{"horizontal_flip": true, "cond_dim": 256, "blocks_per_level": 2, "upsampling": "transposed_conv", "lr_schedule": "cosine", "weight_decay": 0.01}
Rows from block 9 of a small class-conditioned image diffusion model, named by matrix and row number. Rows with one number belong to one channel. Each number is 500 + 25 x the weight over its row's rms, rounded and kept within 0 to 999. All counts start at 0. Numbers have three digits each. After the name is the row's rms in percent of the matrix's.
After each channel's rows are labels from the 100 images, of 14976 (inputs lightly noised), where the channel reaches its highest value: "strongest on" is what is common among them. Only what is clearly more common there than usual is listed. The data: photos of arthropod specimens (BIOSCAN-5M).
# convs0: first 3x3 conv (model.decb.0.1.convs.0.weight, 128x128x3x3, each kernel summed), inputs 64-127
# convs1: second 3x3 conv (model.decb.0.1.convs.1.weight, 128x128x3x3, transposed, each kernel summed), outputs 64-127

convs0.92 091:483497532511473491506515502476502517500472481484508470504505490503509505494442492504473484513464469508433503498442509538484460479497487498465480489495493529509521470497497520508477498539498439
convs1.92 125:519499471476547496484490493528456495512519491503515510471543494515469500506498506507508506438508544488456501497515505540499519491499508510502514477540499424517491558512483533547562526526536543
strongest on: order Diptera

convs0.85 080:477489523490495517510507501551536473492521455489534520540517482485515500486495508461504507542477447496581504494478457539497529503501509476514535479519520495553500507474526481494525533514516545
convs1.85 102:472544497479521482468517489489491514504508471494492534494510528489529523543513510514515509510496506465484506471504506485490514511501506514488524497504469463531479502509473456471503517527480484
strongest on: order Coleoptera

convs0.83 087:504472490538520537523480495551518522488463500520513513512452522492502484461528484471544522506492509470507460432494505483486472504487491527499516524518496527477448525515548499529469495474441509
convs1.83 106:504550528490491483495530471490529471522530471510499522539534510490474540532466463476515498479509502503507503469493528491519541453477482502491514514475478499517539535466495447468474521501526512
strongest on: order Coleoptera

convs0.103 111:537443479515521478489539490477455454523507516501485538529535490411475517467498531487475494498528494502516519544523539482472490514514516483494521527538558508511511524520508517497472496485496485
convs1.103 123:470515488495525551503518536534518502482545479472531520521530521505510511496489489517514542551487498473468496478476506522524467526514531476511495526498439482480468504493514506509505537515491498
strongest on: order Coleoptera

convs0.90 086:505484555491529510539519484518528534511486490508563523506495501553536503496541512493481516514494551538485542567488501487526480531499518482517535499506475531540486482539498481502520513480493518
convs1.90 098:534561475463496512482504487502500489518500477507498491520525506475486505534503537512531537482522492474467478471466513508501511480509502535467499521522480458484494494499507459527491564498506492
strongest on: order Psocodea

convs0.79 099:505492541467531487504515465490447491477490491486528493475491497494529473530495476534477528500533481534446461549547478474521486503499498497488463509485483538504489481525445509506493501487470457
convs1.79 097:502507496465520487493505504544518487524520507525507515508470567489436507534435518486508523469509472504473482492486480498508506467504433533530492498534507508467503479462516507461496498509523514
strongest on: order Diptera

convs0.119 104:521508560513462510481481495538487522503537501484493489465504485484513489527502488508510526472552563476487508505473533510501477490501506481484500502483459482500513497497500490497497495528461516
convs1.119 112:502554521458509506479459481476462491535544512497503488505524465489518508529518511518498474487479505527467491486476499507461513500505476503463485521522481497475519547484472476536514507517523459
strongest on: order Diptera

convs0.13 099:496491471525500509498548482440490470478505522476489534509507485466499503492505514549486512506516519480513518492529498504517524514461528558533507496474476517493464544524504483486513502516496506
convs1.13 143:523498454475518521455459493516506483547489511486468461510477482495489473526531495492506506496493493533488522499516521508492489486513479522502459494555488511477469493506505447519485526447500539
strongest on: order Lepidoptera

convs0.24 112:539476499498500518519516510486504537480543489474469486516498496533565501486507505499484482489470449464442529505472503515488456495523528518512478513507513483464477506483467510463457503543505409
convs1.24 122:505515482517547440489546487532521544468508503517439491478488516495501504539469511518470542510529526525506469500538464521515484513498496505456559466502528490503497455490473463517489490489465476
strongest on: order Diptera

convs0.98 090:499525550453486528462499519546466551468520514518529505497496523486508537548532447494529473491461510503544481475516493463536492502497481519512475436477491454472503538506507507507488496520443486
convs1.98 085:460498477526508510579515524517473455517527513528533520479524504451521523479488469527466487500489508479458496482502471470552518543473519491473480511486521529502476504527511477454536545492526546
strongest on: order Coleoptera

convs0.72 105:493480495510467500556476508456499475494484495474487496517520492525513536497511473502487465501511487520499501455468496458532515495490424505495471499481497520556490488455544490470511465490495497
convs1.72 148:499516471502516478492487502518508492511474529514546483526474492525483473493491510500559517457490519498479565525557505472501501482508490509526481502530479502506462487510496467496485532493491526
strongest on: order Hemiptera

convs0.104 112:493491559528518492478515493477402514487520484447488489486521467551511508502465485517452533490531480500463510515449498538458474512531481483474460489506508534514465499480467507486447499561489472
convs1.104 149:547519451472506497474490472485493457513504506499478529510500499447482503523452466543485488496477474447490476513511526519508500493524460519530512529508473469438467544504475439499511510441500501
strongest on: order Diptera

convs0.43 074:492547498538485538482531509455494554506505514500534474535508505531514536527527518520529471512494543520486551516551493504494516492473527525509495507503528510514519479549513542527527500510509509
convs1.43 081:512494472490493482479454472501519473517518501508505506484502497460546485527458505493523532494519529477481520465487532505526514533518470484492464493517479465497494505504522436494517521502566505
strongest on: order Hymenoptera

convs0.111 096:499466528496483501517503479439568484459481451474475549499509479517492510519455491527459516501492489492529455499463508554467484513473485469537508504501501573526491517491493530489520522528509465
convs1.111 138:471542446487483439483491468541501507508480513501529488500492524518480516537517492501542547493514467475490515501470524476511472502503499523509464488519483511487491478508484507506489561502516503
strongest on: order Diptera

convs0.36 094:476485510511468467481486491453523524469478478485480477473498489456391484493520492529455483484463460496507467491509458507468481487477483444516470515527515546493520506483493496487502481534487492
convs1.36 152:520531482478506449481493500526478515541530491521520489487507512465529520500460565467525542465479502487477511500437509520476515529512482540487481512515506457524498490491499508511476577472519530
strongest on: order Diptera

convs0.117 129:492498469525535511524495475507488455504468468449518490498508455440486512488534466535508538545489521460523517439474451495524530508519499472481489497539573482503511495507498497479491512477504512
convs1.117 123:473525483466525475460543504528511495495529491478510506486481507529543520501525512484515416495523544525533530510493461487519533477522498506511526463447491501524477513472501493508466481527505503
strongest on: order Hemiptera

convs0.38 103:477506503504511487478521505464431475506490516490463540503515493538464499482463482481451554507535490523506527533492507506474492495520511526491490500531528490495472488463480469468485491492509568
convs1.38 118:519495458488445527465475453499475521487506507445511482533487526464485558514485511520496503461517496498494476500482504546465477503494509508511482522493474521491523528500484447521468489498495485
strongest on: order Diptera