Weights of a small class-conditioned image diffusion model: muon at rate 0.027.
Rows from block 5, named by matrix and row number. Each number is 128 + 24 x the weight over its row's rms, rounded and kept within 0 to 255. All counts start at 0. Numbers have three digits each. After the name is the row's rms in percent of the matrix's.
# emb: conditioning projection (model.mid.0.emb.weight, 256x256), inputs 86-171
emb.183 039:107136121070103099140142128105127129114126144149119089099142107163111131135089114124084173144135108134110177170158142134115124142090145120135110101154125121163099132191139120082120123106103110107087165125132126117168141128086156094114099135114099145131133116
emb.184 106:139136118129129063119146104141132150117099153141125079144127120129118154165104099140113170059118114133187108093084121111129152134083103137166120091134094092159100119120133110113120108084133092121146154171124118135126165137118141138109163079129096084107122151
emb.185 103:108119122128111110122121132105097128170161103156087098140113140125099108166157161115163098131114130146106144137120140098134103134147127122140139163124115062105110183098110103172128133127130121135138093107135172117120098140133147155153150111159129122123119126
emb.186 117:096149095095115164102134110129121125136120125138106104112134087062109150102094117098077110085135114124127105105112114155121146129115086105117117128078167137105092112122110147113116079108118117121153140140119138122120115104125153145115111112160116107091166150
emb.187 058:132154137137091132121175140123134149171147123138107133128156154136142141081154090152126142185127162121127109108133185140142107128136165150112123146146144106133110120136125133148136163148121130111142113148159115153142107148186182129121120121126145114146147110
emb.188 110:112148131131153166105121122115132163152125096167111127118148146139084119153132120120134167104129162113164134158109132145101118139183101133125133146075074118109150124150107109122129138122112148130084105121124108118134130118130092134139144148119098157130110120
emb.189 118:132125180113097136115139120149169126155108093150143120132111100133114120157143144098123138109133118157141107175113139137183112119105130124105124168158146050133133131135055118130120159091126086127097174119126110162140074131120102121136122112154114177132120118
emb.190 120:115151119110138100088135137110115149122111136135131118155108089151132122117121085137120135113090160117084145108112131097119087127155106103112115091154089168107135114086122164088118085122152131148106141126113137110122134120105102156157129126130107169120107130
emb.191 092:095140104124121134152156116194152127168110115106145119128132181136102162113145107109107120118162145147100171133105153110150123126122111166098114112121154068144103149112130140151145127160127201119167116151139118144134094114154106143141102146106151124141141113
emb.192 122:123167148097112138149099168141164124116147093119145106159138182095130140125133165130137149101111127152118110128073151129171150131126127143169142137110155127087129123133142142123150137138131108114164185108131150110143113136173125105128105152178135108125147116
emb.193 121:141152160116105103107083126183137119106114121093112131133162104139093157120097132108116100134139118149099146085131113095107125102104127107147111090156154156146151087120147088137123130152163140137135111134140103142111159110112180143111091092090128101095101138
emb.194 046:156134126112112115148111131076106123049117186127160158118117101122151128110116120133143100127136115115098120098102142180105156164156132129138144161168140138114166099154145156143105118126129124153105124130115134127130096164157124131121127146150117129138154107
emb.195 102:108139142090168128101158139140166120154125134120155170116146157142125076121152113106136117120123175140092127110153098118119127089085120162140143111088088108136126116146127061160106112141132156092154181129137131148127158129167099139125146108128129101142075128
emb.196 048:089147099127175105103066144140102084113121138114157121150156115124114124121158123127170146168159113130114095107127140147132138132163149113163123169131122119145109124132135096135117102128102119128103088143128105104129128098080147105116151165129167106099136118
emb.197 131:097093149113135169104106121146108134115141137129141133116150138111179096127163145114130109130073130140178109110106120129127132117119128145157143144090136155130106095136144124150105092134105126145166117118139169165156137108122132123130151160090145123138112140
emb.198 094:111130134150168100162125104146104220114116121130079134145085099128134146144098163102150140126130155136126175145139167113112073128163134110170126132137145176115137121107090139136108130119166154154090147157128139097125135135107146127147120140140139140134114153
emb.199 136:138083154114125133126147151116112117137125094138159146110096090173179073123140164125122152124135160107112095149131101089114142154150142140103157145119109070127064122123151078119133134124093135143151112145131106122125140130112114140159161125105175116145107151
emb.200 033:120129158108096104111126153111094089122136118172160113084126134140093124117114107122108139180123132119165095147130150123109138098103139132131112079136154125167086134175144141113123102103097123095105156140148128136168140106117159093120122106109130129142150109
emb.201 110:081143128104127116110143120179140134068147108102117117145135108106103157142159099104139183123066100111109144124124110119069148085089142140155117105146136171136102153115094106101116138120105134109158152116156137148103117116136165163152067101109109103135118113
emb.202 082:095116159140100179147152115131145052119157138072115166120160127172107148113143151153128106130132083148098136137125143144118139165150141155120129116100110126164134163154173117137091118147085124157128077163162080168105089148148126100138138130149167075102131160
emb.203 088:117108129131121167112099175145133139135131082130159107125147135169144110134133143120163131181101152133108107142092141150152100120166105145141171170133123098112125125144185120109154134148095150106158099105116128134132140137134127076152164133140150152129179148
emb.204 103:107160116155081096116107117128137121101129138129117075137133107127133133095113148132130139182119121122129096126178124151093132137094155124117112107136106107153091110126139178127136135156141091109136138125155134211137122104107139106111106129122113123095137126
emb.205 035:089139172090116120126186142135091106118134140170155109100154132139130095070114107134138168151122173155128124115129122136164128116119141146115132125121152145157086145161146105131124151116133098095115110143150128156162206152167179111146105126147134132131129102
emb.206 119:132110133111081115132080175142120157139123113136115155139070107167163163181162137134121091133148104119143119148104124141133086114126114104090165116144108116114146165105109086118123110120114143152083120103112123174147117132122037136147106136115129115123156152
emb.207 124:119080170101141087121153095131120126092101160106122105140115163105126122108084126124115105138119152120128132108090130119151120136142120097102142143061124125112101127114135089100150116093123120105149136118116149104112152103113085133124103105118141200178140145
emb.208 073:137105133132116117124120162116107113126157158122145162122100114161103127122125134105134116091163149136139137103133080134161134140183104136125151109146141141131105109155156113139111163131117149117162100081136141126145139126110117140121126106149110097119118103
emb.209 041:103136120137143089116190174116128121150104165148143127127099130139111126093119095110116097148127144152115122153144165152150133136135145124121119149089144118163122181157152176134152133135136159130177134115160140140149204122150147127130154157145117143145096132
emb.210 091:162133126126131119134091087119107106104134129093120068118140123150099157120070096169146133182123136140157126131155135122116123135143107105162125113143134120136108143165113176113098115108114145123138143095113124106150076105127186096122141163140089132110115131
emb.211 115:147087134128098185102105125112122116081150142095119116124117073140135124178145128135125128119116095146109125107124129105156115083101099161144097114151115134091169137145089156116125117095114128125116125083130123127143186137135128141115139102066121187135106137
emb.212 052:191130115147174149102110111145122096153176135130156121148168145156172134133133172151139100131110173138131146146111108129146143133119113144164122177133138159151138140152144108134132127134136115112110147134163095098173115152099128098127154145096162151136161130
emb.213 094:112154124113101085127106097160114112136139118135103140154151085147142113112128139123120119120179155117131153142117144125100133134089096113162135106171093192128155168113139146135131141145127115139115116086104161121108117126106127089117143131145152130123134127
emb.214 114:117110132109113152128141133120130167121148146174167113089109108072121126128131116148164112115158113140080177122120127140151160132140140092101152114164184070097122140099122133137173091102094117156105135091115094155106172121112069083124111116123116146124174146
emb.215 034:130104161139147142160098148097130140137110139140167125110158116114134170110152105090149109172161140126127095120115129116158167115157154135106109136142150109182098150138154107109154163093150116084140088124149137097134174155120108129098129135096163131156116120