A small class-conditioned image diffusion model, trained from scratch.
Data: 195000 training examples, 15.0 epochs.
Rows from block 6, named by matrix and row number. Rows with one number belong to one attention dimension. Each number is 128 + 32 x the weight over its row's rms, rounded and kept within 0 to 255. All counts start at 0. Numbers have three digits each. After the name is the row's rms in percent of the matrix's.
# q: attention query (model.mid.1.attn.q.weight, 256x256), inputs 0-255
# k: attention key (model.mid.1.attn.k.weight, 256x256), inputs 0-255
q.163 093:181143118158160151143185099125145160106147141082158111092128097149090073144154104184090178089139179142151159187092177138101150085117148073153122188111118110127159116147149149137153119170135147113157154100133125071098162139107123126102110168119127139162092178120151115140105162190065119123065136163127160093108085086107100103123145138152090138111124152158114130172153160141160090115111177188089159126159130098163144134089070140112154168181077145114127101159121158163109205130108093134102144086085163110100096078102159108103096148149196077104083085176084114106148107100113111079178171106133065142109110084115137210128157161117157099127084088178091133097128099154079135059139189111117104162106135187125153112160084117204157092151136114133167071141078075143095154147089124
q.164 101:183160104169119105120131171166163139116077170187069097116103172164160124158142120125185089121107141094165087194137024185106125155141148139128079105132113102092109095119152133107158161085137044168180101169091128101131084107124123123112098192127137091143151094129143145134126163118140139114146102195145103136138127103114103155132146137058092097131115121104185155087143146135074137165080145178084088106174112118099108184115080127112104091090094190127135138104096159175091142157148164109208101149132116146137150083085138122183140052165100105121154172171095146101125164144089084107182163115181186150169095145139147136139133158128127102136124104175133125137113186106110098146113127104144097137085145151129076141098155109135085082057113163060110176095137123095132101186164124
q.165 100:155081141149105138152123100151121107056105097138119162129181132124058125131167169135145101118103111117081131058184170126099085123129149098115095161108102121006130095087132148095131108107174084089125148108171171137155123122125127163109196157120190181126146093145127153127167185175151113120149118087092131128126134103122062110137146103142131101144184104190143113139102115100206118113124088211101202163142183116128151187141108127170076109134113085116128112084203158147083130132135160135137130131111177144143144118115122144118149113087154099092092108105107162146107115150098098126138141138122146094102126151142160086123153158144231062115121139126135131090056099125092048144128108139125155103151143215100139061174124106143150036138161141150170157116113151156134128117115149
q.166 104:129114118142159071112130133169072126098078136200150206136100119172159082128100136086178111121141105094095097186114155120100127096114118176177033123118159103221118159119149135094041157062131177093132137097144111103119104152150140162139104145153162125094116105135134138164149182135107111106134083145134117111102164109090079120110133080150087110094090148133168063073177133095138158164124132095138104091169073180163178131163161124107140163129209120127113128122123115087094162131093120157090050171104089140160188173151122068145090160108133106096129137135158135145123145150125138105092136129131136085160138133068122153099192143123102106122097147101144149203094101142126177066108127147186109164183139164111099128122139100148113101113128134226128162115127164177147155110114105
q.167 099:098173156117145146163142162124152150126095131128106142138113158134119181093108097147108068148135155137165116132135148139106086068176191084135190124162105147095094141084094117174124153149106193128089162163153147118102144156120172143084136160157088155053137174137165102121143163202119151099093152094162119083101133111157075116080130160146075130146160109143067066144127085163094100081120175108133153157132165183006136121130136078186146092149129168134124161116136203109093170135132129144146138096133163055146122135143134178081117127143131141073122113143118156125068071137117063158201110140155157160125120131110091164110152137152083086124114108151148126091162074183130125077181143139100099119151107079069144129118119156114109123170126096115106061137087081199110153110139161
q.168 097:164151162134164154179147172085053121145057077112146197165100137089117154107127133154109086102161132143160123166112137163202136072133055154116151132109077127150126102144158155155133151138155088109173067160159130095150192136078198134160190102057121131129105154146123178115076120112130187170110164128141109099174156131158170166139162135152090088139124153129108118119132109133175126114149154150110112136096139122073061109149120149119148078103095078125115171099193142097096122169137110102119140138116185179127117073139095166109078120070127130155151021066151161140114159108113133081094113133143102180119086122185156140118156127128173118101143085081090071092142139105123195126159104113106111153109127101142117101177130161055129122144077153115095116103166105178119148148097128
k.163 097:108110205158115099131107129122104122128164118115093111061190147151106079161109136134111161147147117111097059079135119114158115153128146158120105147142148155166089158081120097071136116130141132119154072070094124121144146118145149142110114122116199141135109134111187105128171084149137160142050116187158143100145164150081147100119108113137111110075095201116144149147132067168099150157152109104112121152201153107191059049085062082089135053130115203119171082206174127136144080153140103099186104157102088144122135154092145089145142117128093209153110125104176113107150163129140150144143150101113108136145128165198144117166111103153125118109150141155096099098156094157140119202131163144098138139147110100179094131125141128104106098068163174157107167147103100055073160124167131
k.164 099:150112109182171105152130145137048088118143159102134150123175127092132154121152132059138106158126067156173073163134112093097114083121097125117160110142161112153148143154106128119164087121186108111186131170167077113092105069136153093100135136200136118075167135135070142207174116161079180114157149101147108114155101102092111109173138168154134063107081072123123128104144139134101171109165171152139136118098121122077208109114157086110184095106120074150139146123141150186180156147120139097076158107100182079116072114148129104126108152148145122130141087113156155111144138112173154121128135128130163118131131125163135118133056135150116167108151091078100036166117110100081113120161108093214146142240094139076105160118120117154122077114176117197101151125124121094134153104156143
k.165 095:111087128100074122151127095121145119133174087139192144113073145195151086165165147094190090171101152120124069126125099166128150138131186144194130154111079149140176155144159178145090123129198155132105124106106147034113145112136133112094079105112116148129107158164127131169116081078153083102105120206190127149163102128151161114108161158164070131084097055098124110180132112122137128097082144146096191150162137044165146116144116096141134094129127131151112109110088121151081117129104139069148119104158132151185141115106135112093081126136109115118121170114158168136100192111107159164078151128068139098109113145169159184155129101127107059175164104141122049140130099130137160161138159179147156120084110068152104151188128161068129091100130165089173174138123091118077103128174120
k.166 108:153109127136131144123181123106171150126102115127182221168114153141093099133117139139125128082114221115113166150134148122147087117111149116129143192166115085154120104168116064115162128098164117140189114074107056178180117143163133121175143091097128075147124126143110126094093169121133131108134109105163110103142105109110104109090156148170109140164126129075189144105196101165183096116136155112145148174097138089111151086079126167129128106144161181117086155128126155115091133130059130106083148135110084098090123034106066106141100051166155118106091131125085136099100098151168126073162149145126141142132199144138110071167113124130137138129145082131147108063169125097155099201132135108125096145112094110113103199148130168185140179043121176149157122122207148085097111164106104
k.167 102:053175140111130122117123118144136130089146091150112179142071108086125116125165103127119148088146102204107137107112122128118141196150118157118117084061081151122136151121118141119158153073095134121154125133151151134150133151115166103114093130145129143101081094133109169151141087094080153178095129191095100130135163186137109101169083063147127126150125185121127109124151078143109105121183125033105094079203119126185173128159082186172060027150150157126190104075171152101083070101165156141083160116153074102133125121123154164153147118100141108158150171093072178125186232121137139125117117102179109092148108150159145120101131111189112129146125149120108128147176084163135168143145144120135131083148123066119177114121120112145132102149094106111091187175127158100092170102107140
k.168 095:119117128111128138130090168118101162098173145122092189142152138137194122166137128140085141112103088156128115078154192079127144103084131169163104159069130179093111099101159089139137130095097158143127144123105133114111145164156132157096125189140174118123154162124119067125190194105123126126152067215061117157112120155135091168080140088109146153139141166152183144115066126116136131104111098072139101063159148117135149125120102150143129171154143065160168094093081098175116089117129147159147152129136129171195118121151166136123105140154165121096088180172091114093102091155147087115090196112151134165149192120110067136117138116162123111113043100143046041127166072163144145135154075087120132187105113129172140165179143123105097082095122125142109094188099094104164099145168117