A small class-conditioned image diffusion model, trained from scratch.
Model: norm layernorm, widths [64, 128, 256].
Training: muon at rate 0.027, batches of 192.
Data: 195000 training examples, 15.0 epochs.
Rows from block 5 of a small class-conditioned image diffusion model, named by matrix and row number. Rows with one number belong to one channel. Each number is 500 + 50 x the weight over its row's rms, rounded and kept within 0 to 999. All counts start at 0. Numbers have three digits each.
After each channel's rows are labels from the 100 images, of 14976 (inputs lightly noised), where the channel reaches its highest value: "top examples" is what is common among them; "colour at peak" is the nearest of a few named colours to the mean colour under the peak. Only what is clearly more common there than usual is listed. The data: photos of arthropod specimens (BIOSCAN-5M). In brackets: how many of the 100.
# convs0: first 3x3 conv (model.mid.0.convs.0.weight, 256x256x3x3, each kernel summed), inputs 0-127
# convs1: second 3x3 conv (model.mid.0.convs.1.weight, 256x256x3x3, transposed, each kernel summed), outputs 0-127

convs0.17:525457517497497466579424482509489614545477578504497490605517445465610527500494429550457441529564488472503501458553471497555439524566486532501577531490485501458631456516415563565535529492553576539522482546526585551437502495467516485452505493538517501513573437508560539448564531502496537523479457511473559535492516511661538505433501552601639609464547485514478467428503477485451530452579
convs1.17:496504481463530490393587472583626492469484421466506575469485489556418474516479557556560479431494533523557508547460529451491565460480422428509394508521534521497365523550590447402443452547497427430511602476464453457486487502518492533547531532465496466479426566479454485576480461537456546496528537498536488461438526519290507602566521448449352467536509519486530514550485496470513442477494
top examples: order Coleoptera (52)
colour at peak: grey (61); brown (31)

convs0.30:463611522456595361466477448509544473476541523522513457551473503553424508551490507498508507479561509527494549503483346553527551480474499525449404519511529574454431502513438479509471651534445531495527549452530352452578574558434482458567497494432549508521532549455584461489534441535450472587415471585594427529502490456413458575507517471514449433504489529528444532482467506522500488459498
convs1.30:531456480526465523568501500460478560427509420475557528435446546515569528492500521497529461489511531536504469458453687448557491535584521405535593534491456551530414473449507476499452506500465545420565462456487483492479476443432516546471470510537431578520469476485473534429492489529558456440590533456467473449456455516448408476488466540404543629495470520458573398549561465511480503502474
top examples: order Lepidoptera (25)
colour at peak: grey (42)

convs0.103:483521531513567485448534543538523487426506479514557455645510572569529460454471492477663454563479458483433537519507459424493438431489476522600547527497619619559402516417545442471529453463590438506544432382576547505602485514438559528470444518564453537477509513443454574505534475576465462586471495508456484418579518544478472515515429449425487527524541577504467472522511463538542469451420
convs1.103:543497499520512478528511500448490507579486530502493524417429438413479582583532489432406417519462506443520562481440530471580533483495552525426524509514373472437531448568516585492472492541447606487550478553429453536358462491561521493537522520392532470583532391582468430505501550469481471435445526464496528537439451474532449510458519545556525458518393517462532480560526581575466482529559
top examples: order Coleoptera (37)
colour at peak: grey (45)

convs0.170:484507540548465493582495554498448389560468468463436535392497484425449475505537561477481515574487577500415514475544527511531525496495399493495503562522431519453533495463474532551546616527429515563529369497447506486540469477482489421471552487518439472531529462473479467468476510532613557532483436430464526505550482568545511554504486527499574512454569499590471418358542451549473528482455
convs1.170:538502541508512399468456467525583464476493535524531449533455476528465518494583613537523456464506420590509562434393492502473478460517468442520426472522578444547491523514476436449430424558525483500498564534405506484528529480447521646512446455472524520523342562458494540569619385482452513538533498562466473412447503549399489504501471404493472543526481472411520551548465408479485547478509
top examples: order Coleoptera (59)
colour at peak: grey (53)

convs0.59:561538510512547444491441460510374484509471472508492566557481423457478476527453590492553590567449542488516534543495616565455541489543362468525460482526440537411441459500518497493492521444477557455514501489585511529523436509524496394521415512535431441409527553460486477476553494479486522557585517501487457492539516441397494536507469482410519436581508452585511474489490473555449510331483
convs1.59:465359542517427543585614511431500492508539588493486466478456509506488564492489472515477444384531480431557451562501431374492420471469537493527521524521525467598626462460527450535437442509483422445538517549498455573556525409406534571505516518398507540546545495527517565431509495530489458544537435446530564560466447523591450471439602520540506516530463539456503490429472493449471480548542
top examples: order Coleoptera (58)
colour at peak: grey (36)

convs0.124:506555522466391572533553566487524542493559505516531592505500501413433507479593442530530497535523592506417421508519489530560633476573489455528487581487468409628511555518527564524566489498419493540462444531517467520550436487508527420437502495525523472464552479513453518521463494448536564438490552475460491536438391557565489489528539553452555552474483466475482477457618503492569505463488
convs1.124:476439559503539445433479477536489477475453494445487488507497488532537471425436636559472527507500430477531542485471523480413427510450505529493475450543558492410446501533444396427398495551572573450436519483454399507521502527373485556521451474484519455479388511503538502567546516562486554577528461506494456452507542525315491516570474459503438460536507400433565568475443464519434518584508
top examples: order Coleoptera (37)
colour at peak: brown (37); grey (36)

convs0.156:528481544543440605440411555537476467562451465493547546503568568545544519448543491505566503446572598512425507508437495519416570510507522499515453479492480535635466544435526511539479518406538544520503449501388451447492434439482506518548458512487543464533509477480439576515483463520579592484443527554411589515528534522517485356455421485420532408387458445512484483483553471409494496528519
convs1.156:498559515434533522532613522461570452525506432485479457511494404495462505390415517484435528529436478568439582555574578550551509463506443460536596469569483555316416481591462532527499531555473503424499480474488486486458516539483490490488509474514463541490599598562543478553477547533404462499526450494551478502471431552475559583450515590494457580505523464489558507473565589491598492480483
top examples: order Lepidoptera (26)
colour at peak: grey (58)

convs0.7:495410477531546557469498425471503490540476495430565426503596424527480479537545551509491510521527525558471545536460417572520618468449471498564502474506509534536409484481469436463470465531639546495527499508490533603462469597440507501512555507520468464545524387468579570445511483500500489482579568578549530491537487411378536533556474533429537372500516542526504536553509422417611456511463
convs1.7:530549543446504515533506556467539452496498477492483561546561511443589504468517487471480496527469506437549420524565590469483515455524476478408567511459434448490523502507541559536461428440484479549527506642476459460506490519552475398562499454494393491454493587555395520561501540492479498491498469408515466411584543513471476434451481532535433507486503431529542474543572570600370472504469
top examples: order Coleoptera (37)
colour at peak: white (68)

convs0.113:583460460508550449463492546483488476460543528466472485437484456484500467529478463454513506483550461483560543474525512471465468488494516558481538415503476437411558481468409552576553381555461416540502465500553476503492613462399461452472561537540494539353491553493442501502477557508446484478513469660565408504411394499568496459557504520564525537514525514446541568534451522502526570570482
convs1.113:512557469536440459480554498475550487597447448514480475497521593598505487573492510450492474538494587522454523507499470591570519522406515400515528538499484533575436559548579462388462605412506561540452548575463489479478401503494477507513437515495467487650502442497576561476530396488477434488516518345390529490573517511446507525486565475446463442540378501495535439467539520570453490405476
top examples: order Coleoptera (42)
colour at peak: grey (57)

convs0.28:468567487533506453508500523460552559502666442545480467442557543428545503435507522491426497446499483516549456536386469479499429521512441489437543457579451525358480480647481518516498591399513606499492432515479466457505492600468553514473512479560391563482423490563480443451512504542587487564479535480471495446622539556589545483492461532517500564637497534543510591459460430563469484455465
convs1.28:565437446515528564513510486396461560485502561499530440533550491549522459486451392474517486445618527544487533467485501523547607608448531537492421556462497520559464485447523489517509491573453452543457474531547508594476442483547516478468514486510573512638541522450521491539531539489511488461475491402513444489415505586563409442491458458456511495497473441519532412499582437506434493447488
top examples: order Coleoptera (36)
colour at peak: pink (95)