{
  "pixel_unshuffle": 2,
  "optimizer": "muon",
  "nesterov": true,
  "batch_size": 192,
  "final_lr_fraction": 0
}
Rows from block 7 of a small class-conditioned image diffusion model, named by matrix and row number. Rows with one number belong to one channel. Each number is 128 + 24 x the weight over its row's rms, rounded and kept within 0 to 255. All counts start at 0. Numbers have three digits each.
After each channel's rows are labels from the 100 images, of 14976 (inputs lightly noised), where the channel reaches its highest value: "strongest on" is what is common among them; "patch colour" is the nearest of a few named colours to the mean colour under the peak. Only what is clearly more common there than usual is listed. The data: photos of arthropod specimens (BIOSCAN-5M).
# convs0: first 3x3 conv (model.mid.2.convs.0.weight, 256x256x3x3, each kernel summed), inputs 172-255
# convs1: second 3x3 conv (model.mid.2.convs.1.weight, 256x256x3x3, transposed, each kernel summed), outputs 172-255

convs0.235:148109108134078156081181119140129135161140139133140109213139105119091142223118155121093122146123103130194122153132152093111111088135077131090129161129132131103154126107107134124133128106124107163170149132125141102121103127147126113112141136086110088111
convs1.235:109116139105149119099114132106122173118161126136129135074130118147128166069143158131150117111141103115087125128128122089130139117094145150134124074121100157105112130153108179147106110147140122122125144155113124152136176147120113141171128131153141174139
strongest on: order Coleoptera
patch colour: grey; brown

convs0.124:146129092136128155098158143093160133135128153157114154144122141130145158129119120098126097109095067109102124147137118134138133111107115113111152124136106135104148117102098088166140127138133092176104114114124125140133149150112164151103124116112148187137
convs1.124:122099115139165135165137116118089134129170153136128107127120139117119106092103147125121155126170128137133156167108118129138114143101141127116137132107167147135108161139170117054137132103119149110137141144150091114175142132114100121134135166159093085119
strongest on: order Coleoptera
patch colour: grey

convs0.106:134106151126134109109142119125115128111139096132107101116117120117134118101155135126149047130091144139148135146146112159066135145092108116139133122132125137167118188159145134126172083113149096135131116150145104146138112121104154115140123169102144114140
convs1.106:115105097120135146107100148172118115135104155170130118106148144089098101135121127136128178118116063110162128097134157115118126097124133162112142138130119121127143115104122151111111155122082089181150109114160156154095096120114095128112077081112141148096
strongest on: order Coleoptera
patch colour: brown; grey

convs0.221:116105136159124154127125132104133091121141143133129142121117169122089181141098141134122137162161080107123128135143137106166127120148078114104130085113117083093139089131161172125134129089125136093133125107147144114112098147112129136098162147127167149113
convs1.221:163176101103103141117101094141131132136136112130147132096113123160125096117111148126075110099119171120145130110131099131116116120086120109142120180197103147150152131129135112105147102135171119131092131132111109135151161123149121093113113131116136098138
strongest on: order Coleoptera
patch colour: grey

convs0.54:110165117140095101123116122109146102128107148104121127132152133117135159156162144119078103123073149134135126173131101192123125102120118135131162130162134127134088121134108099150134128122103144126101164066105124152119130116112129073104099128133119099120
convs1.54:115076118125187108138125128153123134148184102142111129100159144120141100093104115125138156128099152133082144110144121121103098197107122158142145128101134128153107129094123106092121142125115110142119159121128137110105066113151124155145160145113179140137
strongest on: order Coleoptera
patch colour: pink

convs0.214:122081138142135152168125122158115087118103144106130096110156147137141113182137158126153109143079094114122130169130147137161112141115084114131116164152121120134141094102137128138143091093096095119145104106106120087145135113105146160133098123166148122139
convs1.214:154108128147134122125140143139126127154140117185153179109106097121080124139094127137108144135168155157142103134145102098097096131137108126139112107123113181114142111108087114163123130145111088119130134102122097139134106138090111137167150048099150122118
strongest on: order Coleoptera
patch colour: grey

convs0.193:130146114111144115110142131145087122082135135102102099155139103128139188105131134123117156102141158121133141140156116142137097127135175134118126140102125121151087111124129129083111130192102118079171131127148086114119082132164086130106128136103078132124
convs1.193:151140139121158113146142101178129115119116130136131104106092134086135133151156135145131103137122155118147104150147118115123100113153121156112152126144116112146102129122162140104130094112120159165128072163131172112163143145118149176198155118109133181067
strongest on: order Hymenoptera
patch colour: white

convs0.187:081137127157145128141060172137128121100129112085111123121157142059157084127146118134114108085121145158128131155116155139134137122129133164095090094154095128130107164130133130190170106092139118166142137105114174133124119101099115115113130094107080139166
convs1.187:144121132148155142116110078079146098138146163159103135116142104170119141102138146148149114119113120103104105136118112078141107116151118044133150091110160117141163110104156126150129146099137141117123091147133081132102111141108134106156096123143125075100
strongest on: order Coleoptera
patch colour: brown; grey